From a checkpoint of a small encoder-decoder audio transcriber.
Data: trained on short read English sentences (LibriTTS-R), 44.7 epochs.
Rows from block 2 of the text decoder, named by matrix and row number. Rows with one number belong to one neuron. Each number is 128 + 32 x the weight over its row's rms, rounded and kept within 0 to 255. All counts start at 0. Numbers have three digits each. After the name is the row's rms in percent of the matrix's.
# fc1: MLP up (decoder.blocks.2.mlp.fc1.weight, 1024x256), inputs 0-255
# fc2: MLP down (decoder.blocks.2.mlp.fc2.weight, 256x1024, transposed), outputs 0-255
fc1.217 099:040157133073123144148111152119150145128058103128165108080127090208098095055179084141123132154079096130169193126140152127063090108182127163118124124097124117087185141079124114099153144150150140076123142154134097155156145172112069104107118104147093109125160098123133181173138101167106097050114104142161104158144070080178107108114099153152120113117178111056072121180125151111120082133115071092110109168174115172094137120108142115177119133108114129104128141094096152139100140087116112088110094093125063182137131150152088157139149179085117096152151125108108066085146108145129148119131104105089124195092119195192060122124157092150084108126082101136157124126159105133172118124184115156147133107115105215072121135146128152062158170102135159125095074114092122136143125102126164
fc2.217 100:163164140092094110142143096141163129107141101158107168119088099092130143124187070109153103182157143145116125151144170082103171153139158172120180100121096063106149135103166145112144145119147117093134104143098121164075093104118171108091155187152183152158118148087141166234112178126151157112164090152177091129075139069188098121155136097116143175118060136149082121174160133090140165114057064121117121178125134167155171102143062126161166101153142132109086114138154105121085135189159074133181096132109139140079122134161112126125175147109125161046093169132129142115129140111157143109061119137139095130110184196136147090108101114184164121077076140188108105140149108144119149148178087160060108161122147155106122122169163100101183146061171128125132156137104148183165094136117133
fc1.218 101:106179122080121152131134136100134084159129099153126100095123154151148109103133159164116112204079141142110056182053169046135107148170132099147159140127093160059129126127135084100142131124115126137131155126074119092099062112106141127134094154150058067109143113121204177111152122116106067095088103132131133060092122136123123070119113159134176102138127150177158144147134155059145171170095114154159157145125121065155129135079116135121149159112184159070156168142144140076166161150193085058152156124127101116175136099127085121142139127084149111099160159102130140146165120146125168074130162125106148155065109197130110111145159105105118125126149149178167070134144100107147147115093107060134147096128154138076158107147188187209126099109115082076075168077135108111128120159171117
fc2.218 096:141142100126108122099141112160117138106141119093055122138126192060151138126172158182131104142110102127159192154107138129125125134128199140116112078138152186143124123130132116113100111137152140111142165122109121123118192154112160085149110099114104154127120159149152132199094089106129088140112091149111163073135152121135136138195141169133133118140112095176101131178109061098098143186124188161101081091156108169127141094156149166109102168095118144158134179151201147167104175103134122170083114110136209140148129133144127139091138158090147108081120138148081106078084091113118153110130162122099178077139118166123076038093139211120112187153070181064126129195147081215145097118088131113142127126147118110168161110126090180122181100061135113090166178107156099134177154155094074
fc1.219 094:105125092075100156167119135142162154104091126102125166193181161112102105088146138143089191071165171147182090095158103115136167142147173075089171119160093090122139124101097143114018131147053175148165132152125136139124088116180109138174098140083120180103148155134106184129101129094170114128164110123131097089137177107077106066118096088171123045146194139107155105086118147181117153135140124083174090171157118104143098106070129124162054129106117111109129104075140056137144068132144138144078093078161128090148087074087172140129129141152131127155137177136106133091122123145076097151125157141116083134155099146131170165107106095056125108163141130119099079090129101138136124130121109100176158123160127169101066099106126135124081114092177107116125122114124152143178073190095106
fc2.219 096:141131132126100193082159126164165128130097161129086170117141133136119098095124108118168168121114140181131166168094209202076123170153131133103022177082175135108139093174125062161117147158090174159148087106103120166152106097178106130122092133141091198106105169145115072133115092165147094110130119100129174120083100106150124163112151121068118101132169118100096146098102110119088118160155083138170093130139114057123119185118114183112249135100179122142075114204093118108142107138137120149132165090106131148126093140092114107141085123109129121165146054122088177148134131142133174106080175128107140122165081125116145150138157101108130157149102132179102083138168148149164154103157182065130091121141149103127108081053159132104115135184082154145093112131126136096083169095143126
fc1.220 107:145111128098107052099157084137157152114100158131102167123128091131125154113104163084158054158147154132147145133167102107102103118180162153179063124130187111138142129125086131142116114144139115214066115175135166164142113123107084106146149125099140131146156101132190076110103156197148164151120128089157138066119174109086218076154122095141076136167063109087121086108133146112154157105133126143133115122148137138155065093061184182135094103101097123134169095142124133158048171157124092145124184087086139126108131113110121105132155112113154093156105160103094124083144067148089147160183148106130128148050093148157167118139107150089126094119094126057120194169099166043103130193104111142104098102120107172128165099086125102101150098094151119081123163071158132134138158100123089
fc2.220 110:136100118101137087152163126104173116134114172091097153163146125136135211139097108101184081146148133152122128108129091173168170126153099127187076109103172145174089142103133090161119118162102075113118103193134152126184130160150150106143054165121136136138100148186071132077150183096131135131095143122132154145105145148162099112080146143103136187092135092151163135159105083096156146133135130120151163101173117177181124152128137114067083157192154092152152118145145146110121133122108069107139198116110139112059146107129062138092181128148108099063179106150132143124120087147138140133133156075186142091140159094219112178075082126111151122115137210109110193114166150177148094133101154157163119093132149125167175130063163123135118139182105200101153172088114089149069122175116149
fc1.221 099:122168139146154215153104097151086105094095164050073161129127122120080151096173155168121094127200078115122138108119140124124121185155107101051123098101170153070142131128139151088121041128088137110085169131104193121123118135136140123103117116090073155110145171064156103102156185122172104186152079140204105160116086113088114136115157108144127108069074126095120095113103066154102142111183164127171152121113128116087127144137104125099169125147116133145110125163134138152162128108065110154068169131134115127157113085098121142168164125137118139139129155069108142137128075161160142117144102183054132136073121099126196118155112147151150133151087091093096111095153096152073165100177119220085083119131134145122126192108089119079123179098165100088141123125103124176154106105082101
fc2.221 098:122120158133147118172127076126126132098138178159024123077124126112088109160097154147103094153168111107123177162184153135105098124122148115122153109180112153138150118144119089117046123132139112144164132137134095119129115158100075147141138186131130104072155066135111101202117137108167175147117117099037130172145098137122117081124102112117168054062114124122099125155138148131111183128093108127168116086109128164126115108157085173125157175064174042164255110156120099086147161166100173177168110115122145199144149162140116170133106058134145095157154101111084099142070104115131171092099128092134133146148086135130157193112131194143168168133166119106139147104157090127097172142172130145088125111165133138100177144164152156164142117163097107132106139148130108119178114103171083
fc1.222 104:128139097086145061178136159160124156086119141129095172068101136133094147151123117196083112152075147099147170162077213089143136084097134100170136145190147147164187114181183144172135115136126118107156100188164098109134110092108111169127130170166091069162118169126116129106127105145088160139091100142163106106163175116141142086106083105131103113151130116114112100101126140149196116041094159098189116098095142148137104114122122125129049103099189108087128085155105111143094107134108127056099143136163079146084164115132098073219141151159125104112107173146132146148131102195143096134152175132041072138131113111144112088097136154154136104110093205133106159128108140107174123119147089090150092134117112210133103115163082124085127196155156089121146114114119157131106123088158129
fc2.222 103:129165122123119108161122102100151132134098120142100124118080141133115078092100200183158174104123175109143086088108141152168099118162084113190006158133117188093191136105146073118151070136116112177197183108106160078125136106138113130055110127082103080108145146107135105164127160116081111150132181102188140159130147130068098092182111112126080091104104099096117087140113152117070132103107113164088092135106127063127177164122081155137117156137135091088121183122108150119050189135141172135128165166133124094152166127174090155102208111122106161097151131144087110155127101130152155149176154110206131161167203106129148125123167109059121116120120129110111154094168106137135121100113137151150145116127164115181123178154153119157183158128171099115117075095125130115162125131089079
fc1.223 099:141133146089158140120105115194155122084094170114185156109121103175169096163157097044165141078147095102097109171141113095121147147148130188120136092127156103128138136099070183082190074168141115124158152107078093106121134144137126173141153135139128075089135106095135122062153123144178150113105126143051144128114118126097120123103120116142131096134122148072161131099066107104087128088157135125095136170186101146117143102088167101097174141115118135148165094104127189142131104145148119102152111104141168075145061173151022095136138119098118067090154118084087168190146142111117109090113165114121117193126108160125172150098089122106155156187193145121149102061151164137089091180145082135131090129144150192099102078121114045135111102119135172064158152155163072097105111095135108
fc2.223 102:093153185142177127123132146148157168168125147110131146151141125115207159140148072069133133163088122139092112144087096146093091076101095152135099100109101087117113175098052131128104089161111102111113106093181178110127162111041120122134157097173176123115091157077142094107174121137146109124097177180143143148062124147119099127157139114125099162158163066157201157101108141162094046142100142119115088118155173100099115091169120109119115155069158138110143119118113177162069167115049223172132118084149142119149138217090107173172153131145105162126148128102117137161142110128141126134159096093096141162125117171128113134114096124112093095162146122105106135160055145186119103073064154106111146128139126136165172129138094147135167108123146123131154047159157194111163153127077176
fc1.224 100:155197066125123159120136106123142145100230134182137105137206110161139210116167152085094098073098145122083089138161139123094111115163129129150152117078119107166153138070165152093062060081110090158105105151077148183163128120165126140112128110091165059116108203153163181118136121114087085164097145123094140077142097125158161079099149143168097148134118147101104132118091105120122081167141165200097170164132075147140095131120112178104114164133128130136099089110132135135102190083144131103137145078120141146074141075083096131148081142096136055107124163148144155130153034079128191123108099124122149119154193115095071142089165116165148123085073156124123092113160120085120097146090116122147101127120121098130099149104119178109154112115085128113090120135131160116141095178171144
fc2.224 104:133100225108168197041115090084114100168089126146076102125167112077100144185107083116163114161067117094101126147096161092092119084138107147139139120137190097113102100119137099154091115111137151122119086127157078141148123200119143102203142135134157150131110078177142139108136070154178139127104122061124165147108129166095096140071110118174136082185085146118111147167139127094127117179162217174118110143130132146147203095100134146119120131102155123136117163107126032201099139103100144131052176091125113130174135089115132143147133134133122156121159075124158140140121107161160139125108126154167168094132101121112124152157066131066139174105110148113110148120090147122082113092132143150116184159179151154148058136152138133168138086130173084105066102125119121099085174114152184
fc1.225 099:115121152148087117133098146140061125120200149166174060158126109133107155153090120114184131120071127153064144107123118108185077138073126109167124183127127129163146139147131120132183163114109099083133140139133118102116095177108142112109102110141140101121133103148107148096117107141125181133135088093112146141120121115188146124157061146116072188075090081096089146083094098076098130146096178082139126161131168126149145125087171189142084097153069102058100110122097188116155127147113139080154118145082030112080062177112121117100091119185188101162117133101127097079123120139153101082137163112084163135042125084146145119107079156164172115082206062171135145125080115132116118156161129132075144099102119128112094156122118091094126130109115086146114117117066151089101108145155192
fc2.225 101:111109146133119098173140142179120106122095206205139106139084132107119119174095129144115114131141155136132152129064135130187091198123127120067151129190117114144133129181121129155136145156114170123059158185101173103178176178171161151111130115095182142072137135103118136106140140107099169128137158132124149100065090116141143110122123125126121190122115102129072172154101134058115081143097131128085110127087148128090148146161166119080149131131156107082128096184152164154125133094133131099125128110230121140150121169147131113115118152104123156141105069173135197109101052142100102166156083104187141166114189101135172149156143099197190125198135078166081116160121161114164144156123216125151147167078125149169134096107193081111171130131107143137122118161108133116048085142150155
fc1.226 096:084103106102140124056144109083174179121159121094061111126109148128174190109146105145128165139123115102119167088176121077102127093162150117125122104172134118218071127189070160147099115091098128065119118129114089131130140137096128184083116074120169191067097139096097193135146145140084160083113118147130112087128113149135095133155146178100125112156126128083111175110115148160116117072147077180129163156128103135131103107108078119164094139120139147141103139095127137150137143145080083134158112146164103088150165146154115162124031154116152169143152157089045130224169175136109063118121134127133112126141123091173135193117153188156112138126164155115067141123159147100127209151086123119134097115106166098084145131129150135106088122161194105112090107120086169123106221137132125
fc2.226 091:128096140165108100213123145087107135129114129109126187120105066133085119127154108108138175124165139129145130183138096142130130120132127081082121104052165091128143177189107128135073190180069096111109095147142090112138061111146128155150092140091148140141145153067121137072174148169151125129088130083138157068167147213169166141141072114087132145141069136087098099159047103157126121124132176147141149109130107151141162161155094148121099110135128102103068112126085146093131118148176123161142093115155136138101121097096157091105111139123170130177145093097137109048053164123133152081136155069113135115172136132108111135154100093107102102215096164093115161133098157144082116128094149209121070144169154143124156094168147092133177068135179165077079125123142084089086141121152152
fc1.227 090:154118047091118079122111075084111138119119142158149176136134155093180155142124081136130105130155110054158061155147091201107168064102124130113162122130147071144134153092189191123132122099104104189153159137118184110116115145111210130117160171113127140109152134127096147114125191130136130129086051191136161129112126114131128060136144134101119089137185130103126197166114160108149099126071074111132154127109162090138148116099154131114096127136107160120099088151152087113078131185125071076110179136108080093157096063150182093169174141097124133179142081060145158100090131109147109100076107156152154113122155109177146015097106105162126128140119132125103157124084125111129118158095158130197129112094151113101108144152111112138139116133071082097113151171140125069170100155095153
fc2.227 095:136121114135130112130135172150104207140153124148165148126142155131175135095044150099098134106173184111107137160151126097182153206156163144153081173105087107163208153097175134135115157109112146128102154119138083152136128133124169106145139140092088135108091148128136149171108134152080123103117079148086110163124133082151075109141114174167142086153167156134137087094146157163138122175139108123136137168066152129104128094134124124110146091097170093155072058177133112112117185168125123143063157042139157062080183121178183146145156103129146118137162072128125071105118165160115157086103114217157126086135115073141120079126095092118113171167170050109129129191103091116121148184099145158115141148144152133148092141129064158105161159055127162185128127143101149171126069131122119
fc1.228 113:169087209085112086187146164135154081118169106072135148123143107120104125090139184189139050116130087155091122156153147133071151144129082155138110134174108171138109048077127116108136121149117140172127160090095144085083163161076126142106106149093171092094154117100150118101145071122095113108152167174102182153088097128114200164133186152086147123087106174148063142099091135137140156129104151090101154116156187128137129123105145192190132112144096103118090123144131069136110101148177106158118092139164120119112074119127076075112093113185132066133145117097127123116141162087095164089108156163133127104104130114129133046128130153133154081074106146088148118100202154102168134163148122111091101150049133181105095136074111115127111096155095114106128060106093147154087136134186107
fc2.228 112:111149125110116121142050102070159099169130128141121134138124118169120175142098143120161097095111079128074156194128097112094114080127122188182180091171094168095128101137118081110125133161118115199158180152048174124102132083130075147175136125138150113147108120138087132149123137159143121135177183088166164138136089182113199086154144093142111182115077147150103118104129168106118148148199195071066120090154147173062096108180120134110130086133105122135160138131135141142172070145172124166088141105129115129052123209122098088117142110104162101099132099106136105100127159152140117086131150191109059130175093118142126139090121154125144127151067140108144098165135086094183148096143187113116142142064111111108158095112142118188095077188130152170151106147169101079105128123107163
fc1.229 108:105085099092118104129138118150129184129126119094122166133170166114162109146119160139166156188186158127156158115105140153151070071078123095010144022099094153136131116138140116122165101097104119139153121097141113168129113161094114137140083171131110152141086178126130126153151139185153121085163098141093103124093098102165071146171108116137192132174153112122058192153133096155125084098178110133110132096109104141196087128114087087064092139135159094138165174126124151146079126087114103085163137099079122131176114081092144081092091155112126173138152201088079112090113168117124091131074064118103076094078123152145124149122158146080195107131105129189105136176117121163142198144131109184099093136157139140093135092154157151119106142152170155091136121078113119106134090115160097
fc2.229 105:121112166170111131129149129094132160116088107163195136122117085140163188114158144160053100098143093176150171158147103072112136108103107125115100088154141120123112044145176185056131138115127038143125140125186135136201117190096084120083106080145175080165122174091107123094124159089128183122151129116099072067097108161121098128154132188162174150106159112111121173133110107097115179088107087089116094121120068071148150165077102113180162137098063115140119148135099086119135137097161135107122059153101139134137067162118123099169112143124155124134061152065151120159093167147114095105172163175144141192193092154201151113097115136114181137136124145122138146115137112144090137144136123164140098173143154080125140103085143142086137118098141144070103141132140072119116131199139112
fc1.230 087:162160135142114110102027109087045147121159094137144156165104121083094186063122117126079185125124137144086153122162135107116104078130144161137113076126130131131135112048151129093031173049129136098152148059155131126147149127122147098172091138109102172126137113160104132100184104162073151134118163101128137073123178060121139155155131160148165159119176136123157140167132138126119143100175053129110161131117138108148134080163109100025169150125144128185197116124190128103125103121094052110098090028115114131153067131092122102215135157097126160161126091112107151104122105141108147128075132127122128131128146129143103139121110126139139172099159132079162104091089158156133128099099125141119134126110151150140139107122112187066111149091118103123152092081114134103103077106180097
fc2.230 091:166123119156141131117117146133140104115082110149169120126166199140095104157141170096135144138116129125108094070123147118086217122154073099176150130118090140135069141106162131133150145115116114130146112048111109189108103078178132099147106094152151127131138121115131151148162075146123056148171170140132143082150156132068158131137152097134086088120139131094159100167135119159138127164123133098152158106198154089154146109128135098069115218165171136095226081089094092157108114187170125092125131172149099102096137164175130086081128161119171154062118073184120151181167099172177115112164121155119134101163149106148170214138101147139164145136125162110154095127174129117107117087126119168135110138194130096097106147118147161081136127172109089123156136110192208139105118046117080
fc1.231 103:072081158069139119109107141150110083100150102114121151203124115140129120124098126146195147126087121155100148194136179078078123095110110169094115139172152099123115126103104161123121124193095085108133123100111156117084070143136088092106167146080101119106040117149102098140114129124152123084124077129089118136152087168175080185099158115130152099091157109122071124142137114148091069141163125120159108169131132159201176157098066117148122127117157043139163140071099131140102100089112125159131124034132105090112112122116125148089085130087175110123105118136110148115107146098142166140122095121146147097134118132152112179152041178143167086065118168137177139113159107148102083154141145155165132108083138161172191193138155184098181075128085176083094153100127131090081159100101161
fc2.231 104:180124116149088078116157159146115093141133111095109168134164161116103127137131136151175177163136122175127096117147103092125132078088182098095135105165090088134133130116188164156128156165098128103139125103106106100149096195183163119116140120138060065106119146096114134177164127157096112137139164180124088163152171165143120116094116100098129154153204126131183157138108091213157144063114059134111145127160107148106138120170160166169151182128103169136128122155133173165115144113144124165046105091109146106139127055096115100148138140129082113077142139139139091121142066193147063129172112150172109089126088157132121134129090164145187147069135154115112065126124145088141123143101218157162158117136076144096135134164107173117187109107060143088171148154097092142059127171156058
fc1.232 095:106144198120064106195115117149125108111125086100129086091094100125134093159092091097132148099151122099116185135106144128154142125155117134089172059156150130166106126162091067089124072109128102099133121121165078115165124098122152149104145137105112131189173099120171153181121111139178148173135129111112097117123156096163157183130158124130113095130133082190098175141097179103061110125151128131095172100126118097106145181127068147118127105139173120179189126053165109161123138184153114138130134098149122171155157106124145131177103131189134120146124112058153144107125104141074055106116159090086125161108088197139085110175136221047088110080139071176119095149097156164174162131096110075102090067077153122117089123113057116132108155102163132134154125133171171126127096096152108
fc2.232 094:196183101141121160130096159135112110117158213174132119107064108119112110160161132147107126184144136117201141150175077096086099124111193134099080097103127119143129163124090045150145148141148048142068139152110104154114135165095119149134149133110108104144142093188134144196136082164170090126104120125077140119133211135124114133152094125149137049128134153141192100104099081177087128128199103155153134037114102139145102102136034122177126107071172128130114105100143115133148147100092110124163083137109124090115200121104117103167119104129074112161115107112157087154147138135109151114148112157115191148122097108074107157117162119129101199151091182153160160157113161156135131162179122152111096099131175156145094183066101146148128131122177115143129064150141140072140121162143108
fc1.233 099:119123144127158068106089119084167152166114160139173098109144127183128107094094165144160137113130138153096125097144114141095187093106139087090147150075144095097086170152132138084149174077122150070125114139154135113160164171076077180132099081148148162143131073102117114056096095091170130127114136071131111177106115121123159151085113113193126116149119116161144032127151117123107178143208093113102071102118152158190064084109112107023152083121089090094100135122147125098129130157088147138134215164152155147129093112118132095128172104162128108101127113107170154141129156087132096160121174101084088094077103094073172169122153134073123071113113120090154125113144174175078173107125065105120075127113172132114140098125087038136120142101127128149083112128121102139154111112101118
fc2.233 101:163104154106142147160143094147154130153121110142116073108115052147142095115160083153120161133128134119112134096152084095108128122113084105145128105128187109169148192058158152120077148141066130172160131125092184109087094113082103064137112129076175106069056093105106106134166105096132125122149142140135153103164099094133156164142118174134116087126133146127156131084107161114195147136130112134094134160121108148146180159109094133106111096175197144179101118134097078082153192140128107203127159123140165095102119141084114116118112117209102116121122133107099160172123070111124121163179121108141114156155057173095063133127159118120146197085116145066155108058139153145089139133052194130077140095121205096089161108081099094175190115138105173080097144154134110136104144150178113
fc1.234 109:158138138120095181144111130152100129135148077154127120128133172104114123177155132183134144192113127107083102163130104092131190142170142065146134072149158125163092168079080103113108123129101094035085125102129090134101105192084141149141056134124143098131157112122070124133104119148142091172153060120146173144067095157099158114104144084085075129145082168098164217105135080115134095133125138115130167127093101140128134091086188108144177159107082112125110113107191065125116093116141086097168209125145142121118140151119150114153116114156152139148107100071091137119172114063105159129148203147087128105082125184142130146159132131106116111133114166240121095128149107154122171138110136110214213118131166144103099101123164142145106099147110115129151143115144094073067122132101098
fc2.234 105:125136078156100149099128117143092123110147051079126127099136104061121116103148122161110152122146149102181118160152070158076118190098133163135116132111109151149128122152123086163137153116148182122091113141152094143149135150081105076106117117124063168168157146122105184145166167163122086188093168120140195155156106112083161123055155104186174184121169122116171164169097097085122147146100174131146079091108126092161162140121139112143166110091143090155144157187143107132168140097149059118194144106088157128117138164121159145099113078145150111111101106154116108183175139161158157126109208147105203105150123088095118183094194109123129105103129173077142094133112131134106148087083134104148124089147119041104125106165120127199083165115160122120086041173060110144157148110101140
fc1.235 107:119140163089128062134212116165120148107183143063166138132092164145115145128130104089077116075123087147126108146132106138142146046114063121074162091130128130131106135107128096118153148102153095128184132178124143111148147128112109138080159152128157142136097137151135093086159139148122119152187113125102125117157108140125091125111115085156096134107078158164057137132109095109173140094083137136073123157163103210098114161073108123128120145101081137083149104133085104152139161193151108151094072143174165070105099096144098164142156128127077125195161100137160135140088109103050180121108105088182055128206159146105154091186119104155104146093158117114134124093131160107100103156133130104169168084157082069094106120070078135182130117071148076164154092154085147107080077116157173
fc2.235 106:177152131143165080094118157160139126122138197086148137155070030113130081108189109166163123120131109124099129159106188141213108186149038150166066136088129145070133142141130147120075090128142146144109148139136126141144149136154110144142086194128152155035154140140132112107080112163123129196143127087125146160138149143133171184165115092106153081130109112188105153118075113135120113163122093195147178137118151154137101144141078173151110160110156132094203130105102156088125136218153167136135113168168138080121159050166142142121141153167189109103111087107066123067126125111124176178113126158136156130130081145118131140127124111122157117121112114189116190145145126134133088091120090104123068134140117124122150191136119140159084114100096122106162105105083076140138119141113201
fc1.236 105:118138133159101119157171167128086179136113108137107109089142114132078137167118160104103167148109132140157130099174108172102096060079115037130095162100077152072090140150149105114094117153138110146099123109195101131102150169099111083096162132134144127194141093104180135114125182087131123151126045128102128150102077208105110112119081163073102133142174096131074130084146111145189136146139132128089183101141129172129091088132124127123077112154135125183173135070191075151064103145111101075147090118140169084060134123156117156081091093180073133180144176118143088119111107117182149107171120180112154124130160111107128131103097063093153085108111115130148058088088132112133121136176189102143178089124085142138129083108142146178092154094120146159109130126164113116161100097178091
fc2.236 101:152123080130148130104109110066122143161137087159092092122096146120118092141098089126091134110125098161171104132080102088094081152119094130184139082186200093174111194118137137115118136145068094111162090112155192131118127104125122111143129126102119116078122066189113136078160160202145112170124151128163137143153073165138176155112133189117080165089131121092104139130087119195131169122112103052100121153133117061129115149071155146069105106196114118117115109134159159150139113149062072111121158161146140075103146104174167145137139168161097102071156138095157134091080114156111094150154124085114120140153117212122151099104132129086088121219101146104137138119111122121131125164187163095163111102108137115188203133146104102070155185114102130092103092146052137111129187128140109
fc1.237 094:073207135131148193128108142141170153150130173159141075104157121122174168066145185137143161167137128217088203164175140073135170119137152124152167093097073130102140165143137117140080175173127121107123149082150172132097128141104124131170169174131168162120141138175106100085174140140162122082160125122090160120085041105132092105101117131127160129071110050126110050129117105107157132172170096109070147103088128092159139133149160131162148124150108086128118121110146114083116104069148119107073042134116111107105143128134138164157091137134169057098121142084128129163162117143141105088126194175138132123137098139134071085133157149131124099113118132065119090138067122076167100149120181108167107131115116127074124138126111142152124175130136084143148030167125112159167087120161126
fc2.237 098:149112113124069084153092137126121162105126113094142128092148122091197118097138081111103120145139100102062120099074148094150108130080136053131102148226112111123148163174077132017155157126160118114127141110090129165197065221097088105138104155105180124134125076135125172075173114135102108199128150181076123150127118166166150094133092178129164136079148161086096101133156139155103113103113159132100149190169122113118124152089132102181140119127125110131083161101198122104187126151087111123130113136150159124156096088196159156118071139150116133093086140156120098120145123094106184154152115143080139148158131095130131118162126149106159127131118165109104102115158131153136121213135131091116096152072097120097072123142128102152166128092076149136054204075141122097109109144126170
fc1.238 105:116121145100136123105133143149092108115146088162114162130113141121076164149162114111140145163140136076127143113155203105113147076123123070119128127122129074101154124162145131122082130138161082163145064107195179036119132120113093145125080168158075134112121125141064123068151136145128100174217106116124098110143081179120093088129140140206187185142135116170159178155130107104090163101120122154144062190123131090099092160125125190134176154117124082128168095133126083113173140144131104144108106132137125133124092097099116158139136113104147125131164082133141125162126076126072148181159154140076094088163076082129125206126102119133119076044149051099109119178160116059097129154116092123162123152173157160161167159123141134129107109130160118087147178143199183127119156096178078
fc2.238 103:142133132093095172111164123190163075148112137127141077101141069141114127130158087102141149080125108092085163118101203125131122108137078152137103133107132100132115217148109137131095104109142113088184129129164235095125107226161126083111097058138091125175133129122133150123075127134122180107195086123116056118165126201124074181133130096141139131134164143101109084118094120140153172156134101130106099135150126145131186155186093138144101116085108161145102132126151154129086114114196160141143103152096155169152126065095104079144123111132141132133143073168173158104138121124130151072123108122092079108124097118123209134096180140134105143084157166157131176160088101091134165121118056188135112108162130116113117075124119163146144097158130081083093188179142059106121140113189127
fc1.239 100:084138174071104071097195135145096156116124092098054154171140205082144141098139112167146139071162146050099167111139138129072098148097120110184125155141163125196213141090042127111137191126090099169114084121159149149193145117115114150128133132124097125181130154094137147091100216120191076155148097069126141165086109104115154175152147138126159124140159216108119089078100193091113113107145119089133104133157145129107148145147118126140129173136094126137126128111135130097140135106154087077093125150090072184135172139098115125143139097093152126125187122095146154115116139147101194085125109138111082122108090072092175102119110151132092091089160085090153120178145186185140120175108171164081148160082118146155149115108100155123139156129155118152119170123105157124136147120134100
fc2.239 102:112109095086130174126131095142119122074102098142186145108109117090156133136135115132126148167160170058135143165153117162114136102094109109129138134106138118142130182082051139098100123166116098111107161155130135111113141124113086191077107128116125085145162169101110112052083104061105049130071132105114146162128128058124116105107108143155141175119133158112154102056110191117101116177148155120144061134197102148123128150129121133139166142214124123141113167087121161095122133124078146159164115069092109132116238134066091149121124093175122113100145094109140152145166149112162180058204102138153134091157146146100150131196153179154090118088148149059155146070148173136069149110089076158116184135090145097167136158134160127110093102098132099145104142163159100146140107138066153
fc1.240 101:131171148168147139155080076124079129115156118127132159099153093151123140085178130113147152115114152133117069101118094128151084138141095120156098155145112103105128081110174094097086169153109127069125100097129087158124056065117155094139160172105142126121161143138145170147125170151082097200111093090074142112138107099084137080177119187153114120123130144084118059150117106114122118145174119129091151188082142065179068120159132156142173125121124151109092124138153159112065108145178137179171128172130127116177140108078128125169169129158112169091171140158119140064152107077232102149148089110178131112122057099133126126059086119130189103107121073129148159162153120092125091198115123130144117174115145118120122073125092085098066178174164112134081157180132115067139085089111110
fc2.240 101:162106093148161120118164137090150094104088119148146198136153190144152103146121058108159182103171045178155108139084173102158134157086157091088144175155140107089113209166156144134125139135151099165154160137119095102144167121173143168064069129164113137125165175143147154072096127126149147144143091116109163055102108083123180080130170094148136110118105200107092093121103130125088160118113110121121094144121109124129098053121106155087177132025132134137194143144192132112079083109151175100137111113097166138140096095104168092162081111107134160155179109089138133153118151156099107101091157120138074133104134142112121042122144171099068152067126084117148091151076127119124132126123116111114163181092122144202156105175107168126153096149158142136118111128168174145159156144151147
fc1.241 105:103127121179137119176110142150155179207132143116153138104126046128131102072095154152116126129127088218067133120157116085099144207115095136128146077132120110085161118103130128086085140123137149114115063092110161143144127100111147179136105041072090115086156134114126118101153141144079128113136115136145070099109120143152116144093137113104103041160111160082129078149110155138132104128150112101147123163233076101115095167159154068147166123106129102125130092187101192072140120120086078095171092101146115144101169084098130090139142157163143130110120067127119094105148100162067167104110099181151160151102172110138118115146150150113095123083169134185165102151097102125088109137124095127094074175123103152082086169126111090160129155120149149076115064135119117176065186119145104
fc2.241 108:111161159114189115066144101131142139087102090128139123154103092127173059107095136087124112091134145122152133152147068100158145128091136112123161117091131142177181130168160110174144160055087140119138129165117156103188097119111083170130099113129144137131124133106144083180159049136031146142122095149086098096111098174093168113155102146100115131188065153082100119147168052087103117132143156105085130186184118118109157186173117179161142141139123106149111095067145114168210123109127153105199118113210091116114178107089109115141134100176128062132095120120111164101139166118147071127095069130152101157164108147099067109086139112097094117106114111118134102158137139139175125176151108156134103181171131156094179092138143190077147162122144123127097105112121094122133122112157053
fc1.242 094:128125118153134160144151076068167100092068156113104160146097117139136121115153110158119070185116147181113140140137141113165092120120098089082150160093098159112108149074088132104162116135120100124164086121157082116133176129121098134150132104148131113116096073156176172151095140098137072119070121146147120087144077109130041221112135187114177082165063133147064138181075119139134181100138153175122119039131114161170074117159114145099153153166131131103076139120097086121101127141115137124140089044118161148206129147071094107125134061095123163136130078120133087109109144138113126133127106108129170165100184112097063178119143153111135152106124129077162099061183171132079116126103172094171133186120148096136115119172134181152122160124181126109141121089081151122133149117191105
fc2.242 097:158129115151122144142112114145118110122134110087159162124161112127122191119123120151080087196070089079120092137105103173143154132126103127091139157152169095162128117101095137138103121099127083077121212110079101176082087095138147098131114143137059141131113155122175043113213132145193156112130158139110144151084119140122143184175100113067154103133127118126116173172110158117136090116072141128092166079137153127151117185127092080146179145099136107121144147137096125090089099082132106122098132133145221131203105140127133111109177108127088094151132116158119106175105181150176155132082173127153173135168172087152079142136183134130142205083175162139099172132127158165039110171106135153095155073116114155111097167118131163132124107165123100090045164097176117124073142091129128
fc1.243 094:190145097127092152147151151066138174092132099089119143136032064105139158149177151127105102138165134124152127084115157137203125133096122076160118117193159168146193136152084114101113130139164145129144098118116135154106166135149083123140104137082131095176109117154113131111120118146170120068094121149122129137132132121123134107153118120065173031142171127170081126214122092174137160156106093117197151089110116111128164080064166160098075126107088123127086153069125105080153147124143179171109056123096141147133134118152171144167135119087174123122113112193150079152138116134087150120090144125120181185109152147139147187095093194072165105141156087127166096077198117086123103117141143160138123111147130138072095094091156130105155095117102141181153098091073161081165148145139145
fc2.243 095:077165147154204138073150142130166069099145102159119121130117102153169140149162159102057198142100131161111175163119136123104139139148117115122139132063124115163151112160151128103118147110117117148104145197146154097139133091188085134146140144181177106144121152138110108079079148101142145146150152060133113054141145126093124094149146111145124209135178112132125084107112122170117069082136099108136184133175154137122130187157102154102091125091063159175158154076173132183154121131153106147160184079097164071144124161071123138126073109159120113121184097110120223089099109151154086112138165116158154134112140106160169070089198081101122153149151179115094116149135054125195136073152133095168093142192115159080112120110156135157132110158098162110142150135163160121108076111137159